config = dict(
    encoder_arch='vit',
    model='image VQ-VAE',
    dataset='telescope images of galaxies (Galaxy Zoo DECaLS)',
    train_examples=88335,
    image_size=48,
    crop_scale_min=0.5,
    horizontal_flip=True,
    translate=0.06,
    bottleneck='vq',
    downsampling_factor=4,
    encoder_norm='rmsnorm',
    encoder_norm_position='pre',
    encoder_activation='gelu',
    encoder_mlp_ratio=4,
    encoder_head_dim=32,
    encoder_fused_qkv=True,
    encoder_bias='all',
    encoder_qk_norm=False,
    encoder_layer_scale_init=0.1,
    encoder_parallel_block=False,
    encoder_inner_norm=False,
    encoder_patch_size=[4, 4],
    encoder_conv_stem=False,
    encoder_layers=6,
    encoder_width=384,
    encoder_positions='learned',
    loss='l1',
    latent_channels=8,
    decoder_norm='groupnorm',
    decoder_activation='silu',
    decoder_weight_standardization=False,
    decoder_widths=[32, 64, 96],
    decoder_blocks_per_level=1,
    decoder_block='plain',
    decoder_attention=False,
    decoder_upsampling='transposed_conv',
    codebook_size=256,
    init='lecun_normal',
    residual_init='zero_last',
    optimizer='muon',
    muon_scale='match_rms_adamw',
    lr=0.0016,
    momentum=0.95,
    nesterov=False,
    orthogonalizer='polar_express',
    adamw_lr_other_params=0.0022,
    grad_clip=3.0,
    steps=9300,
    batch_size=128,
    epochs=13.5,
    lr_schedule='cosine_restarts',
    final_lr_fraction=0.01,
    warmup_steps=460,
    weight_decay=0.3,
    adamw_weight_decay_other_params=0.05,
)
Rows from block 1 of the decoder, named by matrix and row number. Each number is 128 + 32 x the weight over its row's rms, rounded and kept within 0 to 255. All counts start at 0. Numbers have three digits each. After the name is the row's rms in percent of the matrix's.
# conv: 3x3 conv (decoder.mid.1.conv.weight, 96x96x3x3), inputs 24-31, a 3x3 kernel for each
conv.0 120:164141117105120150108117161104134127159123124113139147166104177063038194167117138119150164086106202099182181073096100091079093127122088147130145120117127126121139145124124103148171152149128099117139040164104149152112
conv.1 080:182187208111157150152158167161151158141120118146130155123111085111084102116144096133100104158048103116134110137133162085174160154131129099087140099050073123093110114087136104115116144136103092085130088083047127111088
conv.2 097:124098143114083083126121131109154092110152116084116118127106120142120120164157135117122130117202138144073110123144096148134112037120092176133149101164146128106146147125107143130119150118107125127136112137121101100108
conv.3 090:108098146137056123135109128144076096167172095137159109120129142103144106091115126116163147139193110120153136145093096177069073119102112157149110156138096138153137123156100118142111130128126169149101161192058180169118
conv.4 109:151122130139120116115099108090069099095034087075151152168173161186200235172157159153152131126210139159240130107099155093133128046119144129158163154186126155157194168184173133133183148142173108111160117176195116176120
conv.5 083:091084061097078049087075042103116137114080125111106111157167113168171163177168145143136112120101133127144134155148140085135103097062114153102141084122064141112121091126136132163107116156136142144140148142110126152146
conv.6 100:081058092120130144096094134119141111119233100118113103198187177138147142155145157126122111186185120125146088078084111158133142073130151086161120165152204100138143183099157145165136164160171173101071149078126150084094
conv.7 088:127147169110126180144131152085130106018095111151088131145141134115113137125155129146151150089169129141132144101105130089072164130075124143155148147179115146138122158148138138134138131129140131148128194105069153168136
conv.8 117:224221121178228156184217173143143123133165120129148114092098087062158053101090044102090095115095035091093055107110129153123080141178100139161120139169126119161111131114128125090125148110121089093090065160115069103117
conv.9 104:172151144132124151144141153122051113055000087095063113119071112110142122115093129132117101132081140127134133107094114135074112084139150111147132145129120087083097137150102138197115151122129149127142136211081131105112
conv.10 102:185163097181135098117043068039085133080083114116131126149194163131180149147157147160137147212126132189132124088116141107118135134127142121159150138135129140137076144110151115072120116121125139131121114103134139138206
conv.11 110:122106167116082164118131153123150116090209106090115134105098132119120159152147127098111148102116176126125138135122134114138135153150106119158150134138142100156137106100131122135142131137121105136116094132169150133098
conv.12 112:165187165145159134130128131134136125122046066094134098122124112134172126110118106122129109106073127106141124154132120129119141059150132119091097124089115155148106111127130126124134144139153097099116101105116097082127
conv.13 095:101122136114135133111122128142104142154211149115148128161250107173201144189193125172135149130188090124098107084087119058139120144154163122026078047005048118044065102151087133108093100098107094108094111136085097058102
conv.14 084:108083122112060099120131130157193156154138147130122132153156146124159134105139154100139145138133145159204129136169121150183150174142149102125146116061150123137099139126137120182160150106104124166120174249069125082117
conv.15 128:083056113088036095126100134111114136126111144104117156159130125119198114140193136113113117152084097139113106083097085142102072179167106151117142188164138150137111169131150152165129150137151104103149104175252110077149
conv.16 096:130160107071118088087105086117054085111113090138097122155161125119085114048040155161142106099132081054100133079084145106066125049090090108136136110097098129131141143165112137134133082150136149120118104186104141126215
conv.17 100:144148099128142097116131127124144164120149177144130098103059086154115090116199123114135132122062144175181178158135114162110107121132103149115131132187173148119130135125086077083092116110128107083083116074194095146114
conv.18 108:111146135090099110101100108111180136077080159084091125193160153167247202186223163129103144148204134115129112110135142133107155204163122151132115137102146125092147113149175132077114134089121112140139153239049145046131
conv.19 094:101110130110128135122132124119147161080203195099165196105140108097075078129126121124113117061163092087091104157135125143103083104132110159132147117122145123126115102118069143060096143111082120141079114016120131144131
conv.20 109:167153123106092082120094077149133173094069173083112118122084107116000078115103123122075119099048117115127102142106146106088126119109130128102113051064116125086093096157114134141130124156130109064039083096074075072096
conv.21 108:141139131141150151134138132141154133128159138148130145125136130116124077132127104158123119114214181141165179108109121117131089075095108097110107094132141132116106133133165140156142143157106106171153109122161143163192
conv.22 102:127134110108115134121114113120134161140085184095134158093181128132174161148175127119133099121167097138135136090136150159238144184198154084096172080081185131122149146137133135113144123103162119119211099203188153172206
conv.23 095:064118168013049142043078132110117114116044038144103112160146136194125172160192154112121137104096114112157130105119154111011129114050086144146112089128115100093149110123093100087105111134109118101139132101162140208131
conv.24 107:106121130125148152133154135080113135067104137092100118115141119129170072137099138087096136135157092115085122103116134094145155152093115094123106145139137119142153109131123135144130151107136143077137144083114118127089
conv.25 107:081106128087103116116103109091103110093139115113120133097149157156255102159192167131136143062118079118138106147137150146166143181160130115131122124092157113122175064139120171127112183174113120105104125132120142092092
conv.26 090:105089088150106130162160199153112128109164137108096096135103112134201162129138139146096137118161179119151133137177103138177124147188138172156167117159198156122171140118128180176159139140095130140128086178088114171140
conv.27 109:079071099125083112144115144143104116119172127096110076075102132086110181115123190117141125108198172089145155134124078128111083126067068148108090168139085106133107131141153151117149156138133141203208142193226122179170
conv.28 101:105056087093056100138136156165151138181186151140156140089049146107015136155076131099118122102081162112077111153118151114173136095137154121099097099075070087084081103041139098087146094112107111068154160147172162087099
conv.29 109:123127142115087118086097101103050141131061137111099112119204186147146190170198203181124161152255147146134142109127126041064134087114148155173172126124143100085122138198151170120178136120138134208142189164146115202067
conv.30 081:112153119110153110117121102105054121126123085098081122131148158153146167123107115142179149118104152118118126118063121070100105183113135071077070112109129139149140125168135120115117134085128108091055116160085120088141
conv.31 105:088082080134107067142135102116226194086198190119148165112041055158103040128125121133144126139067163146135164109174130091155141142120132140105121164176155145134155134110122123108088127159125116081072090118064079158153
conv.32 083:140157129152160147119151129113149097147061108174108123110092100113203120102117112130096130145087167141193132119154115149148131146118136145155152143145145149149135127140128132129131122117112154147128174255219173129142
conv.33 114:116148179102106107109106111094148105092134161148120145129136141140070161111093131134131123184099156159126185116123104099146066168115114116207172145237148121146115130117158150161161131167140147152135153128150138180132
conv.34 095:091099146102077128130116125145138167115223149114110130106123127083126139111123120098109108076164128100091122125113114098086118102142123147125144162164143140109117136172102122189113133127090122108153098147081097077080
conv.35 090:108127117144098102153115119175178178118169136151168120142158137140105086146184153161123140155246078157106145142100138181124148174182120163135075198146057154182145150144148148120135155138115168183143156166153117166173
conv.36 101:085078103089045086090056095147106138136112124144105147145050103148059147155093093116085112143070103150107142087111135109053133095115156131071091136095054107038098153127134139115129122102140143079106103038091104021124
conv.37 109:119128144092097126141116145133088111113027091135078113100067131073000138101086139126122144125100147118095148126107121086041098114057108113079103108128014135074084100119142113145097119163156099082107096048083113052101
conv.38 091:121079085130101140099123138134147099203091130112128118198204160151117236160201126146159123180223182128144113112123090159153128108188100159180157145174203162206173147153164124124147120096138137183193150160149158178122
conv.39 091:070117079105177151097134132082105147094101135106079097121161130134140160115158168147176134133051138162109133111123130125132124129104089141093110112128081117075107119138134130131105111107126115135076090069108116105088
conv.40 093:175180141128135083115117084123169151084107116084143090179135114122040111189127116090090147156125193160125115121142144113147115166143124155155147136090167146159165153144141121139123130131136158160187150053163119118131
conv.41 086:105099129154136132140131148122079112131139083056035075135132153180205160169125164136111138111125115171253155149159168112163124124092085137181129118121123122119130122112159150153141103099129145110138108206151120155159
conv.42 097:060101091119150097131132103082120140138066160130109133073090080107206052122103098097087099125049052135126124094120131132148144073107169126125122142122117180125114096064073120117066101087067112082132080155097101082141
conv.43 089:100090099110113116113094121148177131132142154166141141103121141109196064139153145130093123174040086136135141121138107186165124208143136103133148116183131143161166152109122132094087139128134116144151096099190106109176
conv.44 105:094075052074114066073129120133195173118255143136194104083095043153189088113154163140154143140155138120144155149159147116175133120128112149158135112137107115123134108087106109131151127149107137099168127060213096141115
conv.45 092:134110094104138117112132116091101136066099113106079121147205139113224125170160147107169150127094196141190127075081127076116124128129110136116138124025122126114106140173120148207134140121111138168089162222093128074155
conv.46 078:131106132108129129122138144080146064086186092161123095149149136105171066117118119140173147121123095144100107111108126052136116048079119133158124142135108126121140127122111116141153144144164114124102111118109120104142
conv.47 108:131154150126172156111143120141138143138095140119118137097154113102004100111159117147148126145134133121112121116125122072112143106099119115168110150138171121160127144127144132146136134145144134153137153055155120123164
conv.48 099:147159176134146155170186181067099067126083088105121088104093103069004107084055119077070081097078114068088090117092120116111119101130093125105105125075072160134119099093114102101116092104101090097083049091171083111105
conv.49 115:152120114115101111093110099156201141137085123186177150133132117115142088120124085121099136099095175131122152108151135114147120115131107172120105147093099131104115149144138167146130178174156132076128200075141130083141
conv.50 088:098087113162111124160148108179145176152194117068142122146127087084098105110087122166130144115113138078107156156139157194164158132198165111136133139114192114157148097096089110075084080088119136199117127093231116130177
conv.51 105:106121155093078107153155163156158148222111148127092122074064109052056129094122132099121096100086149100084140135112140207085134097111103146170141129115104160153132093147129085154166098116119088117112067060136130085179
conv.52 087:130097085135122084132123117173125145170060134159148117101067112050094083078074080093097115135073121098094104165137134094132125083132129093107132108087136129123116202149168135092079129106137128090078091128103108076082
conv.53 089:184203143129179176098124139090148119083176111127148123134056132151105089104059103145143107167168154122104141167156130130138110143138135099148126112132180104122110143104074143126153116067142147120152139130141153102120
conv.54 105:102075109104064098140108131092175172100166179104129125135160111083088129130110131106149105149124133134135098131155148193171151137173171146128120140057179167204137139072151144109144138136129118154126143190072113119101
conv.55 123:143134124126128137127119118123090126152065111141103134115172126118161139128126104132123143118170132135155135116134136120104132077120135125091146092157062115086136115127131123133129142143139130116108126180028116151090
conv.56 096:135127115122091115109123122066125113088142102129108106183192154214125162142137133117126136108179106127094112089090120029100113120104120113127122096073134115104124164149094133103105112103111127091088080019151123114087
conv.57 104:156126147163127164169148152143194121066225118121157113083000086110071101106028126119089082084039109114151137138110109130123115099119110106124099109081105073088138125111154166127123163171119145086115144038059136106097
conv.58 100:153137125077091117109142149165087101155073151148125114133185119119050122093097160153163121168201120141176140130144117110119131158105116134143115082096169139144138121144168130090139131143159104128141205046000144087111
conv.59 090:143113123144056135145115141142134151123078148105149140111118122174247147142148160137149136115203182171125185119137128150133125104124134107126116109055143080086118149133093127112135134093129133154136127140049124146143
conv.60 083:085108133110128124069077082134122191136124183163107170088122175194183181157201142122119129122210114164150171150150130148101140201130150130134141115195141126109127133159141136142146147160125120077101125092161148157090
conv.61 097:083110115126127135119100136067114165048035101059090139171228178160183177160150141115178165132137129122125108085107129126120135071103126105111116160109103154155127143084142171139118155140112092093075103072097114080149
conv.62 102:083089079075089092087112123115161148130091118130108108125085100132123121173191111108124120115170124104125099106147113111156130092081088128094118115099103118094116126137084128059075118106081125134164151005132089132086
conv.63 111:172156176175172184140150167169135121094094122143121111101122157096003142116078147122132148124112174106102145142150141094113158041057124137146125166246163106137171127112146121117165165142132157108125170065079168116097
conv.64 099:195191171168179195121119151105150146082104107066121129158105132192226162166198159144128111203155114155166155126131119149105122151155123088122117130200136136076128163149137131132136120126130170169160123255094140210163
conv.65 112:135122123169140141144153143150144186171115155110120126128147138154143166095171169135166155183255169117180124136169181176163147140150121117160150113070152119139145116122114104126130098104119125175157123230178121195128
conv.66 103:110094086069034063087062085177128142154101114154186152130040108104000066089038062095117100114096149098073102125123121140097124102144137142103143155102129133098154112101123057140161144143114088085131086077042104072085
conv.67 089:000000067048137172111145167140059087120114112149034109126081128104110127094100116134155109103084144073125136123116136069126123134104114110112085104080096068109086100142086086186138111140132147155123138110128135123129
conv.68 106:090151153142194196132119111155077127170120084128096093083062105139127119139156157102113097110111109135104142130059127118131086142113108116122161131130147105148155119130104109099129151112126151165112122144125157133126
conv.69 109:123083066201140063183166122119152164098123162090082170162151165135130158126190125162120151105054127132130126130125119134087167100134167140155154176203142125142109118101146107136128087137147134131080125055111170184092
conv.70 091:110104124135122157129107142138151156058110134123157155164137155162229198179134154131155135171229138127173122116145149100147153085172131111087120107173126129132138153147116104109083076109095126137149129176138128142148
conv.71 104:133106084129122107107104100096141086109161125128131124163144115132134066117075083121134135134102141126053106103151101108086075177063102079098129148105105087103045129113096136120065095096120144185164171214067128170132
conv.72 108:141143134129114130125131112107096110164096127111106116090190164172109176147149151133115131140255159170169169088129109091079104127086079143128167117087156134134154127151158168093159132137075144143166158165080132209070
conv.73 101:106140085112146084098125096129163175087176130173156138137140140083051064128085131151151142145196132143141116133125135073141121093075147123071148108097108115088091153124117164086106148157134150086081159000124110068080
conv.74 112:155146145217223222183172176120124108175134130156129121194172123109155168132105121136141154071084123112123121150123118103095116098096115147127122153149150118129136151166176142200173134161151161105145229166124184164143
conv.75 108:071119125141127136091131105137172133147125124108111116160184182189165172171212212109123126164188133172178155150147135193141157129135122141154125102099107120104091151122148138125103129135127150115157120188151142192116
conv.76 112:121172183162176185154148143112157132091114081107126082118115090122047133105159121156167148182173105138144095101116116089095113132114121132123144139187181080103124113146153130153129116126132145154126129096129118126119
conv.77 106:124121129110154128138138132115117082199185116128127106113070112093017105107109134148131098168020062135077140135136115119125097092086113147147137138162129120153135097099136127130158110145166108101108083128131090177138
conv.78 086:208194177206173137198190175148093158143000160150116143088097125097174083107116135112120132114085155139156137146141158093104139094089140107091104115088118126115106134156080127147114125094107127131084124111084146081108
conv.79 113:134167163172170168125145155140101136116135133109109169145109160191061116122099118110145121172124107139107126098086115172097148192157136136176138167146147121146135171125105133119167156122146128150117160166153112152134
conv.80 106:140224164092195145130109111128104142129119133109092122095121109087172088113112122094141131116012144138121152147130136174135114122127116136128150090157107148155172112105125112110091133125115149114099139109048141066140
conv.81 096:096119119100099114091073092121071151173127165138144156139171133138107136123090142157158161102156147097119110138128131156119133182152142137103093137132100132140125131121122137110152130120149135154090155140160147096182
conv.82 093:125104120127107148097109109109081122055106161174183165134128138192208216125124143124058108066071131100129105077070109117118118175153130134120106123162117135086169116103141131110167144133121103094099175120169137125123
conv.83 094:179136137106079065084055032119038097042072049098108092115125096116096117066055109126113083092071116096108116079071112079091051153136118151153137137167142139121151120146121109087118104086138104134108114085087079110111
conv.84 109:133152120107083071125113090127090102103061091087087119095086120093061118133087131141099124078080084129090117112111134115058125089055109132054125088083032144099124117124144110048101124115132111110068087000006093061038
conv.85 106:157159109199163122166134123144162172112138159120196145061069097119175126106113112136086129143142106121131144123124136092118095104082094175114121158130071158118094145108139117153131132119130097131174101255122104120151
conv.86 096:128101128100125088061121103173150101065175155095102141067132155074054101104071100150146143138117176115131144164155146140091136105104143136137137074104128111102128128110133111168134087143132127106133111068155095113143
conv.87 088:110127089147131107134109102129095109164076132101100097113133141063065093127124119125144146148092159130079164126152145085074123077080148131102134142063110121139128131135141134089080131143095145105129093000082087058112
conv.88 090:079107076111120090115113099082081097134108139114087108081036094115000108146182130144112123105140123151142138079116140091081116122135114101074113091124127117133124098111123101115134137142106111146143129047164138184104
conv.89 086:147103095146148104120106099117190136142124121134115115157182154193194165170180165125130128131062127111157141129129119173117114120074087117169126168189162149129110121099130104151154158165161136182132148189115149199118
conv.90 092:138142117136121128120119114112142116180126102164118128132157130127151137150159132102086142103152090117087096116143160120122142210145132111110134125110125117136155139117136126114181152134142100085110051149105122054141
conv.91 103:158170189128096144147137182112127147083077113108113108162115160153059142120166131145144117084163126134113132124117126106103113139136107144174079113182096092106050090133086113127123090120116129125145171097133150128119
conv.92 087:143150151117100109111108122120075131120133137079076058074106121120113118147172172142156140083076090125115132187171140151180139130102099158142136099087098155117153132188111140143113141127125115130138085161103110180127
conv.93 094:147145140116149164150150168045106108050120114124181124150157126132164090130104108123122105092160105097121112072128119048096137153129119109100141129151180136159125129127112106110105111089094091090103103026110102081142
conv.94 100:129098149138073144143135158119135116092090150116082098135162130152062133111166133091105135150063136136128132133131132153145117103107100167164116169086157129143130107080157104107136139142129141140127116000074132171130
conv.95 093:087103133108103114136117120142112102136134119125147137149162152143183132135109131151115138148165124116124140080047093148085114168136122126133142118095129139192148101141121143119101126115146133150151117141146148121172