config.yaml
model: "image VQ-VAE"
crop_scale_min: 0.5
translate: 0.06
encoder_activation: "gelu"
encoder_mlp_ratio: 4
encoder_qk_norm: false
encoder_layer_scale_init: 0.1
encoder_inner_norm: false
encoder_conv_stem: false
decoder_blocks_per_level: 1
decoder_block: "plain"
decoder_upsampling: "transposed_conv"
weight_decay: 0.3
adamw_weight_decay_other_params: 0.05
Rows from block 1 of the decoder of a small image VQ-VAE, named by matrix and row number. Each number is 128 + 32 x the weight over its row's rms, rounded and kept within 0 to 255. All counts start at 0.
After each channel's rows are labels from the 100 images, of 14976, where the channel reaches its highest value: "colour at peak" is the nearest of a few named colours to the mean colour under the peak. Only what is clearly more common there than usual is listed. The data: telescope images of galaxies (Galaxy Zoo DECaLS).
# conv: 3x3 conv (decoder.mid.1.conv.weight, 96x96x3x3, each kernel summed), inputs 0-95

conv.78 [150 120 135 133 137 143 161 175 136 166 127 141 132 185 151 132 165 136 121  92 124  99 114 115 228 118 102 128 118  92 115  97 130 145 148 117  79 119 104 126 115 137 168 122 137 160 144 120 128 165 102 114  72 112 146 142 131 113 172 133 170 255 112 112 139 114  98 106 133 101 126 129 135  55 128 145 114 116 157 104 120  97  93 151 114 118 109 184  63 144 117 103  96 108 179 139]
colour at peak: pink

conv.83 [105 135 127 105 156 152  95 109  95 193  92 183  50 154 128 118 136 163 109 122 134 155 108 142  66  31  72  77  70 160 101  80 140 120 127 111  92 127  91 104  91 108 101 153 112  82 157 119 143 106 128  88 122 144  74 123 159 133 144  77 136 120 118 128 160 104 108  93 117  92  73 113 127  42 115 134 124 137 135 139 154 156 113 136 101 154 128  79  65 138 116 152 106  83 118 114]
colour at peak: pink; grey

conv.31 [155  77  67  67 109 123  73  74 125 136  91 136 108 125 124 122 109 108 113 118  94 112 126 148  79 195  66 143 138 161 115  77 107 110 177 131 134  93 137 136  75 142 136 116 169 163 182  47 146 143 148 132 129 112 134 165 172 185 153 125 116 112 141 159 101 151 154 100 116  69 133 136  88  96 153  79 134 194 166 152 131 128 114 165 168 145 132 176  66 160 141 133 104 113 155 114]
colour at peak: pink; grey

conv.45 [183 102 130 152 182 131 143  91 142 111 106 128 145 118  98 115  87 130 163  91 131 109 109 135 106  72 192 162  85  94 161 146 121  55 153 144 136 105  77 142 129 117 117 142  79 107 113 146  60 196 128 164  46  78  94  80 114  87 124  96 113 123 128 127  93 113 195 137 147 125  88 151 153  60 121 107  98 107 161 131 163  96 133 136  91 104  82 121 127 155  88 106 122 123 169 159]
colour at peak: grey

conv.86 [133 140 130  99 166 157 121 127 131 144 138  64  90 104 141 123 173  97 121 121 129 119 183 116  85 129  63 152 135 107 127 105  22  97 105  88 118  94 112 169 119 119 116  42 145  95  93 120 131  89 120 166 107 171  91 160 111 100 113 203 110  76 120 108 123 108  95 174 104 124  88 120 155 195 135 141 114 120 143 185 116 151 112  92  90 165 145 142 104 109 111 110 166  73  99 160]
colour at peak: brown; grey

conv.24 [111 158 158 109 129  90 117  90 135  76  86  86 155  96 146 154 131 153 134 131 108  99 103 114 143  70 119  92 115 130 132  94  59  88 123 131 144 170  80 135  90 196  65  92 175 153 147 160 144 182 172 154  87 112 138  77  97 138 109 140 101 125 154 147 135 123 146 150 113 100 110 146 135 113 138  94 110 167  78 213 187 124  90 114 154  86 110  80  80 152 123 122 176 181 143 147]
colour at peak: pink; grey

conv.71 [119 137 125 177  88 150 192 139 155 178 151 182 102 132 155 157 145  73  86 115  99 172 112 135  93 117 101 107  88  74  89 176 122 113 175  94  96  67 171 134 135  93 182  67 108 138 136 103 127 102 101 123 190  83 145 174 143 132 149 184 127 105 152 142 149 178 126 135 137  53 158 165 102 102  87 101 108 101 117 116 124 102 166 123 128  93  85 153  85 120 142 138 126 131  78 135]
colour at peak: brown

conv.8 [ 92 130 136 107 104  86 121 128  95 162 133  98 131 144 142 123 102 153 148 138 161 137 120 128 230 140  60  58 123 146 117  81 139  88 115 115 123 128 108 132 100 144 108 145 165 118 129 104 144 145 131  90 106 157 183 166 118 113 177 108 125 149 108  90 101  78  83  81 132 123 117  48 127  38 153 143 150 120 161 131 108 183 142 120  82 110 112 102  35 165  99 140  92 100 114 112]
colour at peak: white

conv.66 [ 98 179  91 116 128 163 111 139 135 119 103 162 119 122 104 123 115 143 113 163 124 134 153 117  37 159  22  87 121 129 117  53 103  80  74  66 124 121 130 151 113  94 119 118 156 169 108  41 112 102  83  92 146 136 118 168 124 132 123 122 129 146  90  80 148  77 125 132 128 100 138 161 120 158  90 106 132 130 112 192 138 114 173  93 114 161 140 172 108 140 130 139 177 160 153 173]
colour at peak: brown

conv.65 [ 97 136 166 189 131 113 179 194 158 102 153 125 127 107 152 131 115  92 154 125 146 119 153 165 153 154 161 222 176 131 103 186  97 102 145 163 130  53 122 106 110 125 139 114  88 116  87 107 151 131 143 172  31 101 106 116 106 141 141 181 114 123 107 101 126 126 147 111 143 143 132 145 134 148 142 133 130 100 125  22  84 111 101 127 152 115  90 115 152 107 112 146  70  86 151  99]
colour at peak: brown

conv.59 [125 124 169 164 173 106 152 107 169  96 162 133 140 113 144 138 148 103 149  93 134 135 162 217 119 133 180 188 129  77 116 128 131 128 147 134 129 108  95 110  95  81 125  86 108  89 116 205 108 176 145 200  61 128 110 121 118 121 137 111  62 138 143 111 125 135 130 179 111 102  84 184  93 122  94 132 127 100 182  87 144 119  92 161 184 125  88 115 167  92  96 145  77 102 110 104]
colour at peak: grey; brown

conv.57 [203 120 146 130 150 111 126 110 166 114 208  95 129 153 151 112 153  71 193 116 170 153 165 171 169 150  36  81 108  81 150  82 159  90  99 117 139 108 129 125 123 147 131  99 106 116 161 132  95 104 109 144 134 133 137 136 126 171 154  58  85  88 148 137 124 125  88 101 106 104 107  93 100  53  99 133  92 156 103 122 157 135 177 128 109  99  88  71 124 106 100 138 135  87 109 140]
colour at peak: grey; brown

conv.11 [108 124 110 125 125 101 119 118 154 156 155 105 113 112 139  29 179  83 115 140 135 125 109 139 129 124 129 126 135 145 122 124  61 206 129 137 134  84  83 146 122 153 152 101 134 140  80  64 116 119 104 140 138 175 130 216 184 101 163 110 159 159 110  92 198 162 115  80 114  97 167 136 135 136 156  88 185 169 164 106 125 145 115 116 103 136 150 154  97 150  77  95  74 107  79 123]
colour at peak: brown; grey

conv.69 [149 110 114 152 128 133 110 171 143  72 177 150 211 129  95 135 139  98 150 112 204 157 111 180 127 130 173 117 131 173 117 111 131 116 134 145 142 161  82 145 146 108 138 135 110 120  92 113 116 151 122  78  94 110 124 120  98 113 159   0 121 101 114  50 107 139  88  58 115 149 101  86 113 110 117 120 143 143 153 165 170 126  85 117 148 131 101 120 100 139 156 149  70 152 120 154]
colour at peak: pink

conv.18 [123 159 131 139 146  80 151 152 139 125 138 124 118  91 153 112 131 130 136 134 113 122 126 230  92 102 255 144 156 127 117 129  87 109 141 150 107 106  73  78 127 129  99 159  85 121  44 127 106 129 125 179  46 132 119 138 134 112 123 134 135 104 108  88 109 155 108  98 140 161 113 147 149 182  95 117 134 107 130  31 101 136  91 115 112 135 121 159 142 111 114 108  77 158 122 109]
colour at peak: brown

conv.52 [142 129 152 130 217 159 144  60 142 197 105 152 138  99 150 105 148 225 201 106 155 159 154 130 103 144  46  84 124 104 137  75 178 179 140 117 148 105 142 112 142 139 146 113 123 107 146 133 118 101 122 135 133 168 173 125 125 153 131 153 100  48 123 125 134 110  75 108 154  87 111  79 134 106 118 123 121 165 138 164 135 155 126 128 128 145 136  89  71 118  90 120 165 102 164 133]
colour at peak: grey

conv.25 [139  95 139 129 106  60 113 117 135  84 145 104 133 156 132 119 149 130 105 150 122 158 126 188  90 103 189 105 167 128 137 105  82 134 104 119 150 115  49 133 178 126 115 156 105 147  80 109 135 137 110 121  62 186 168  98 137 117 100  66 153 129 150  84 105 143  74  93 182 172 138  88 131 144 104  87 143 140 174  94  81 139 104 211 124 138 171 121 122  88 152 108  62 115 101 159]
colour at peak: brown; grey

conv.6 [139  87 140  52 175 162 116 103 139 120 134 107 160  81  82  90 206 129 122  76 100  82 139  74  87 129 187 139 109 152 174 103  99 158 122 169 128 127  63 139 170 181 122 109 112 136 182 149  82 131 159 178 126 109  47  89 141 113 128 116 157 156 146 128 141 140 140 104 137 115 106 123  95 162 192 119 121 162 110 144  91 137 161 145 137 122 114 142 135  56 106 136 127  73 144 118]
colour at peak: pink

conv.74 [121 106  94 153 131 124 121 138 157 184 180 113  97  93 152 123 134  93 118 111 149 145 103 159 234 138 156 109  98 145 193 186 109 147 183 160 114 107 128 183 135 123 134  57 154 116 144  63 119 115 201 110  56 148 149  98 113  82 137 175 142 164 132 112 148 123 118  88 124  73 125 142 114 124 124 154 144 132 128 134 128 108 134 151 100 147  94 162  62 110 147 117  94 135 105 199]
colour at peak: white; grey

conv.76 [ 91 143 154 128 190 130 107 112 146 205  94 181 153 156 106 180  94 112 146 108 123  84 106 106 199  92  94 165  91 143 139 126 125 124 118 152 139 190 164 155 105 153 100 117 126 125 137 123 143  90  87 116 120  89 131 117  81  95 110 135 163 175 141 132 168 104 152 196  77 131 113 133  93  44  90 127 102  75 147 170 204  85 111 106 124 114  72 137 140 109 127 142 150 104 137 112]
colour at peak: pink

conv.54 [136 107 122 133 129 169 109 124 181 125 162 118 131 118 131  87 144 122 121  96 124 154 136 150  83 146 113 124 185 154 130 125 125 120  97 182 182  91 138 176 131 106 154  56 125 125 148 100 119 129  74 152  90  95  61 192 138 156 139  99 174 110 136  94 124 102 141 123  79 100 127 136 116 109 203 116 169 143 166  91  83 169 197  68 141 134  88 149  83 156  67 152 108  59 151 113]
colour at peak: brown

conv.39 [126 132  89  43 124 118 125 136  97 101 108 137 178 124 172 186 142 115 131 147 121 140 141  98 111  89 154 134 112  93 118  80  88 146 143 109 125 139 147 194 100  92 170  94 105 122  98  92 160 121 149 166 224 134 104 192 146  84 192 128 155  73 129 123 103 114 173 167 107  95 158 144  94  62 142  48 147 106 135 115 122  92 105 124 164 124 118 132 111 175 128 131 114 159 139  91]
colour at peak: white

conv.16 [168 128 119 155 156 158 166 158 102 116 125 134 123 169 161  82 137  84 103 124 136 145 174 133  90  85  99 100  67 115 136 149 174 139 117 104  70 122  91 118 146  99 155  85  92 130 157 140 140 156 126 125 142 117  77  92 102 158  95 139 171 132 169 137 148 183 152 113 136  35 113 139 126 115 175  97  95 198 152  65 154 104 206 183 158 128  95 147 171 166 128 139 156 104  92 119]
colour at peak: brown; grey

conv.62 [138 170 140 152 127 102 149 171 172 100  85 116  73 204 181 144 104  43 128 138 163 168 163 177  56 119 130 114  99  91  75  99 121  83  98 104 107  99 187 145  77 108 109 140  88 121  85 138 105 131 203 175 102 143 144  87 119 128 127 164 124 172  96 134 140 104  99 126 127 130 122  56 112 141 108  91 146 167  92 134 128 130 102 145 130 117 159 130 119 120 151 129  96 182 113 109]
colour at peak: brown

conv.49 [159 120 103 115 167 134  93 145 112 187 170 135 158 124  78 121 115 138 117  36  96  81 111  79 103 165 111 124 124 116 170 120 166 173 132 141 167 147 142 146 204 148 126 133  82  91 115 174 118  87  88 168 156 117  96 128 159 141 105 123 134 164 119 140 151 120 134 145  92 124 137 141  94 114 130 108  68  74 166 137 133  44 166 135 136 120 142 118 238 138 105 170 122 154 104 121]
colour at peak: grey

conv.95 [146  99 149 134  88  96 131 110 129 195 106 108 116 108 160  76 111 132  96 145 109  87 107 131  94 128 165 146  87 146 118 161  81 135 114 149 105  87  92 121 164 146 130 117 112 118 107 115 172 145 129 168  50 107 151  65  97 139  82 138 161  97 141 101 103 143 208 153 121 122 108 152 103 124 171 139 132 154 197  63  79 173 137 120 150 164  77 116  67 118 116 129 116  54  85  86]
colour at peak: pink; white

conv.72 [145 102 103  97 157 138 149 103  94 130 125 137 165 110  92  99 124 140 136 105 116 143 155 146 130  98 176 217  64 145 140 157 174 158 179 170 133 132 106 145 137 132 118  99  83  79 140 180 110 105  37 158 178 113  78 146 177 140 113 106 148 133 130 126 129 200 133  98 135  83 100 148  83 106 169 114  90  97 127  85 120 128 180 149 104  91 100 118 177 131 155 118 100 138  71  77]
colour at peak: brown

conv.23 [125 180 161 171 102  85 111 177 166 163 105 139 125 114 138 131 126 140 127 163 146 114  56 162  49  70 194 112  65 110  87 146 109  79 124 140 168 112  80 145 125 140 119 194 139 136  38  83 122 127 113  51 171 108  93 116 106 111 161  77 138 145 115 101 128 147 155 121 113 119 130 134 161 144 189  81 141 157 110 109 121 124 112 127 163 101 119 138 121 124 127 133  82 165 153 116]
colour at peak: pink; grey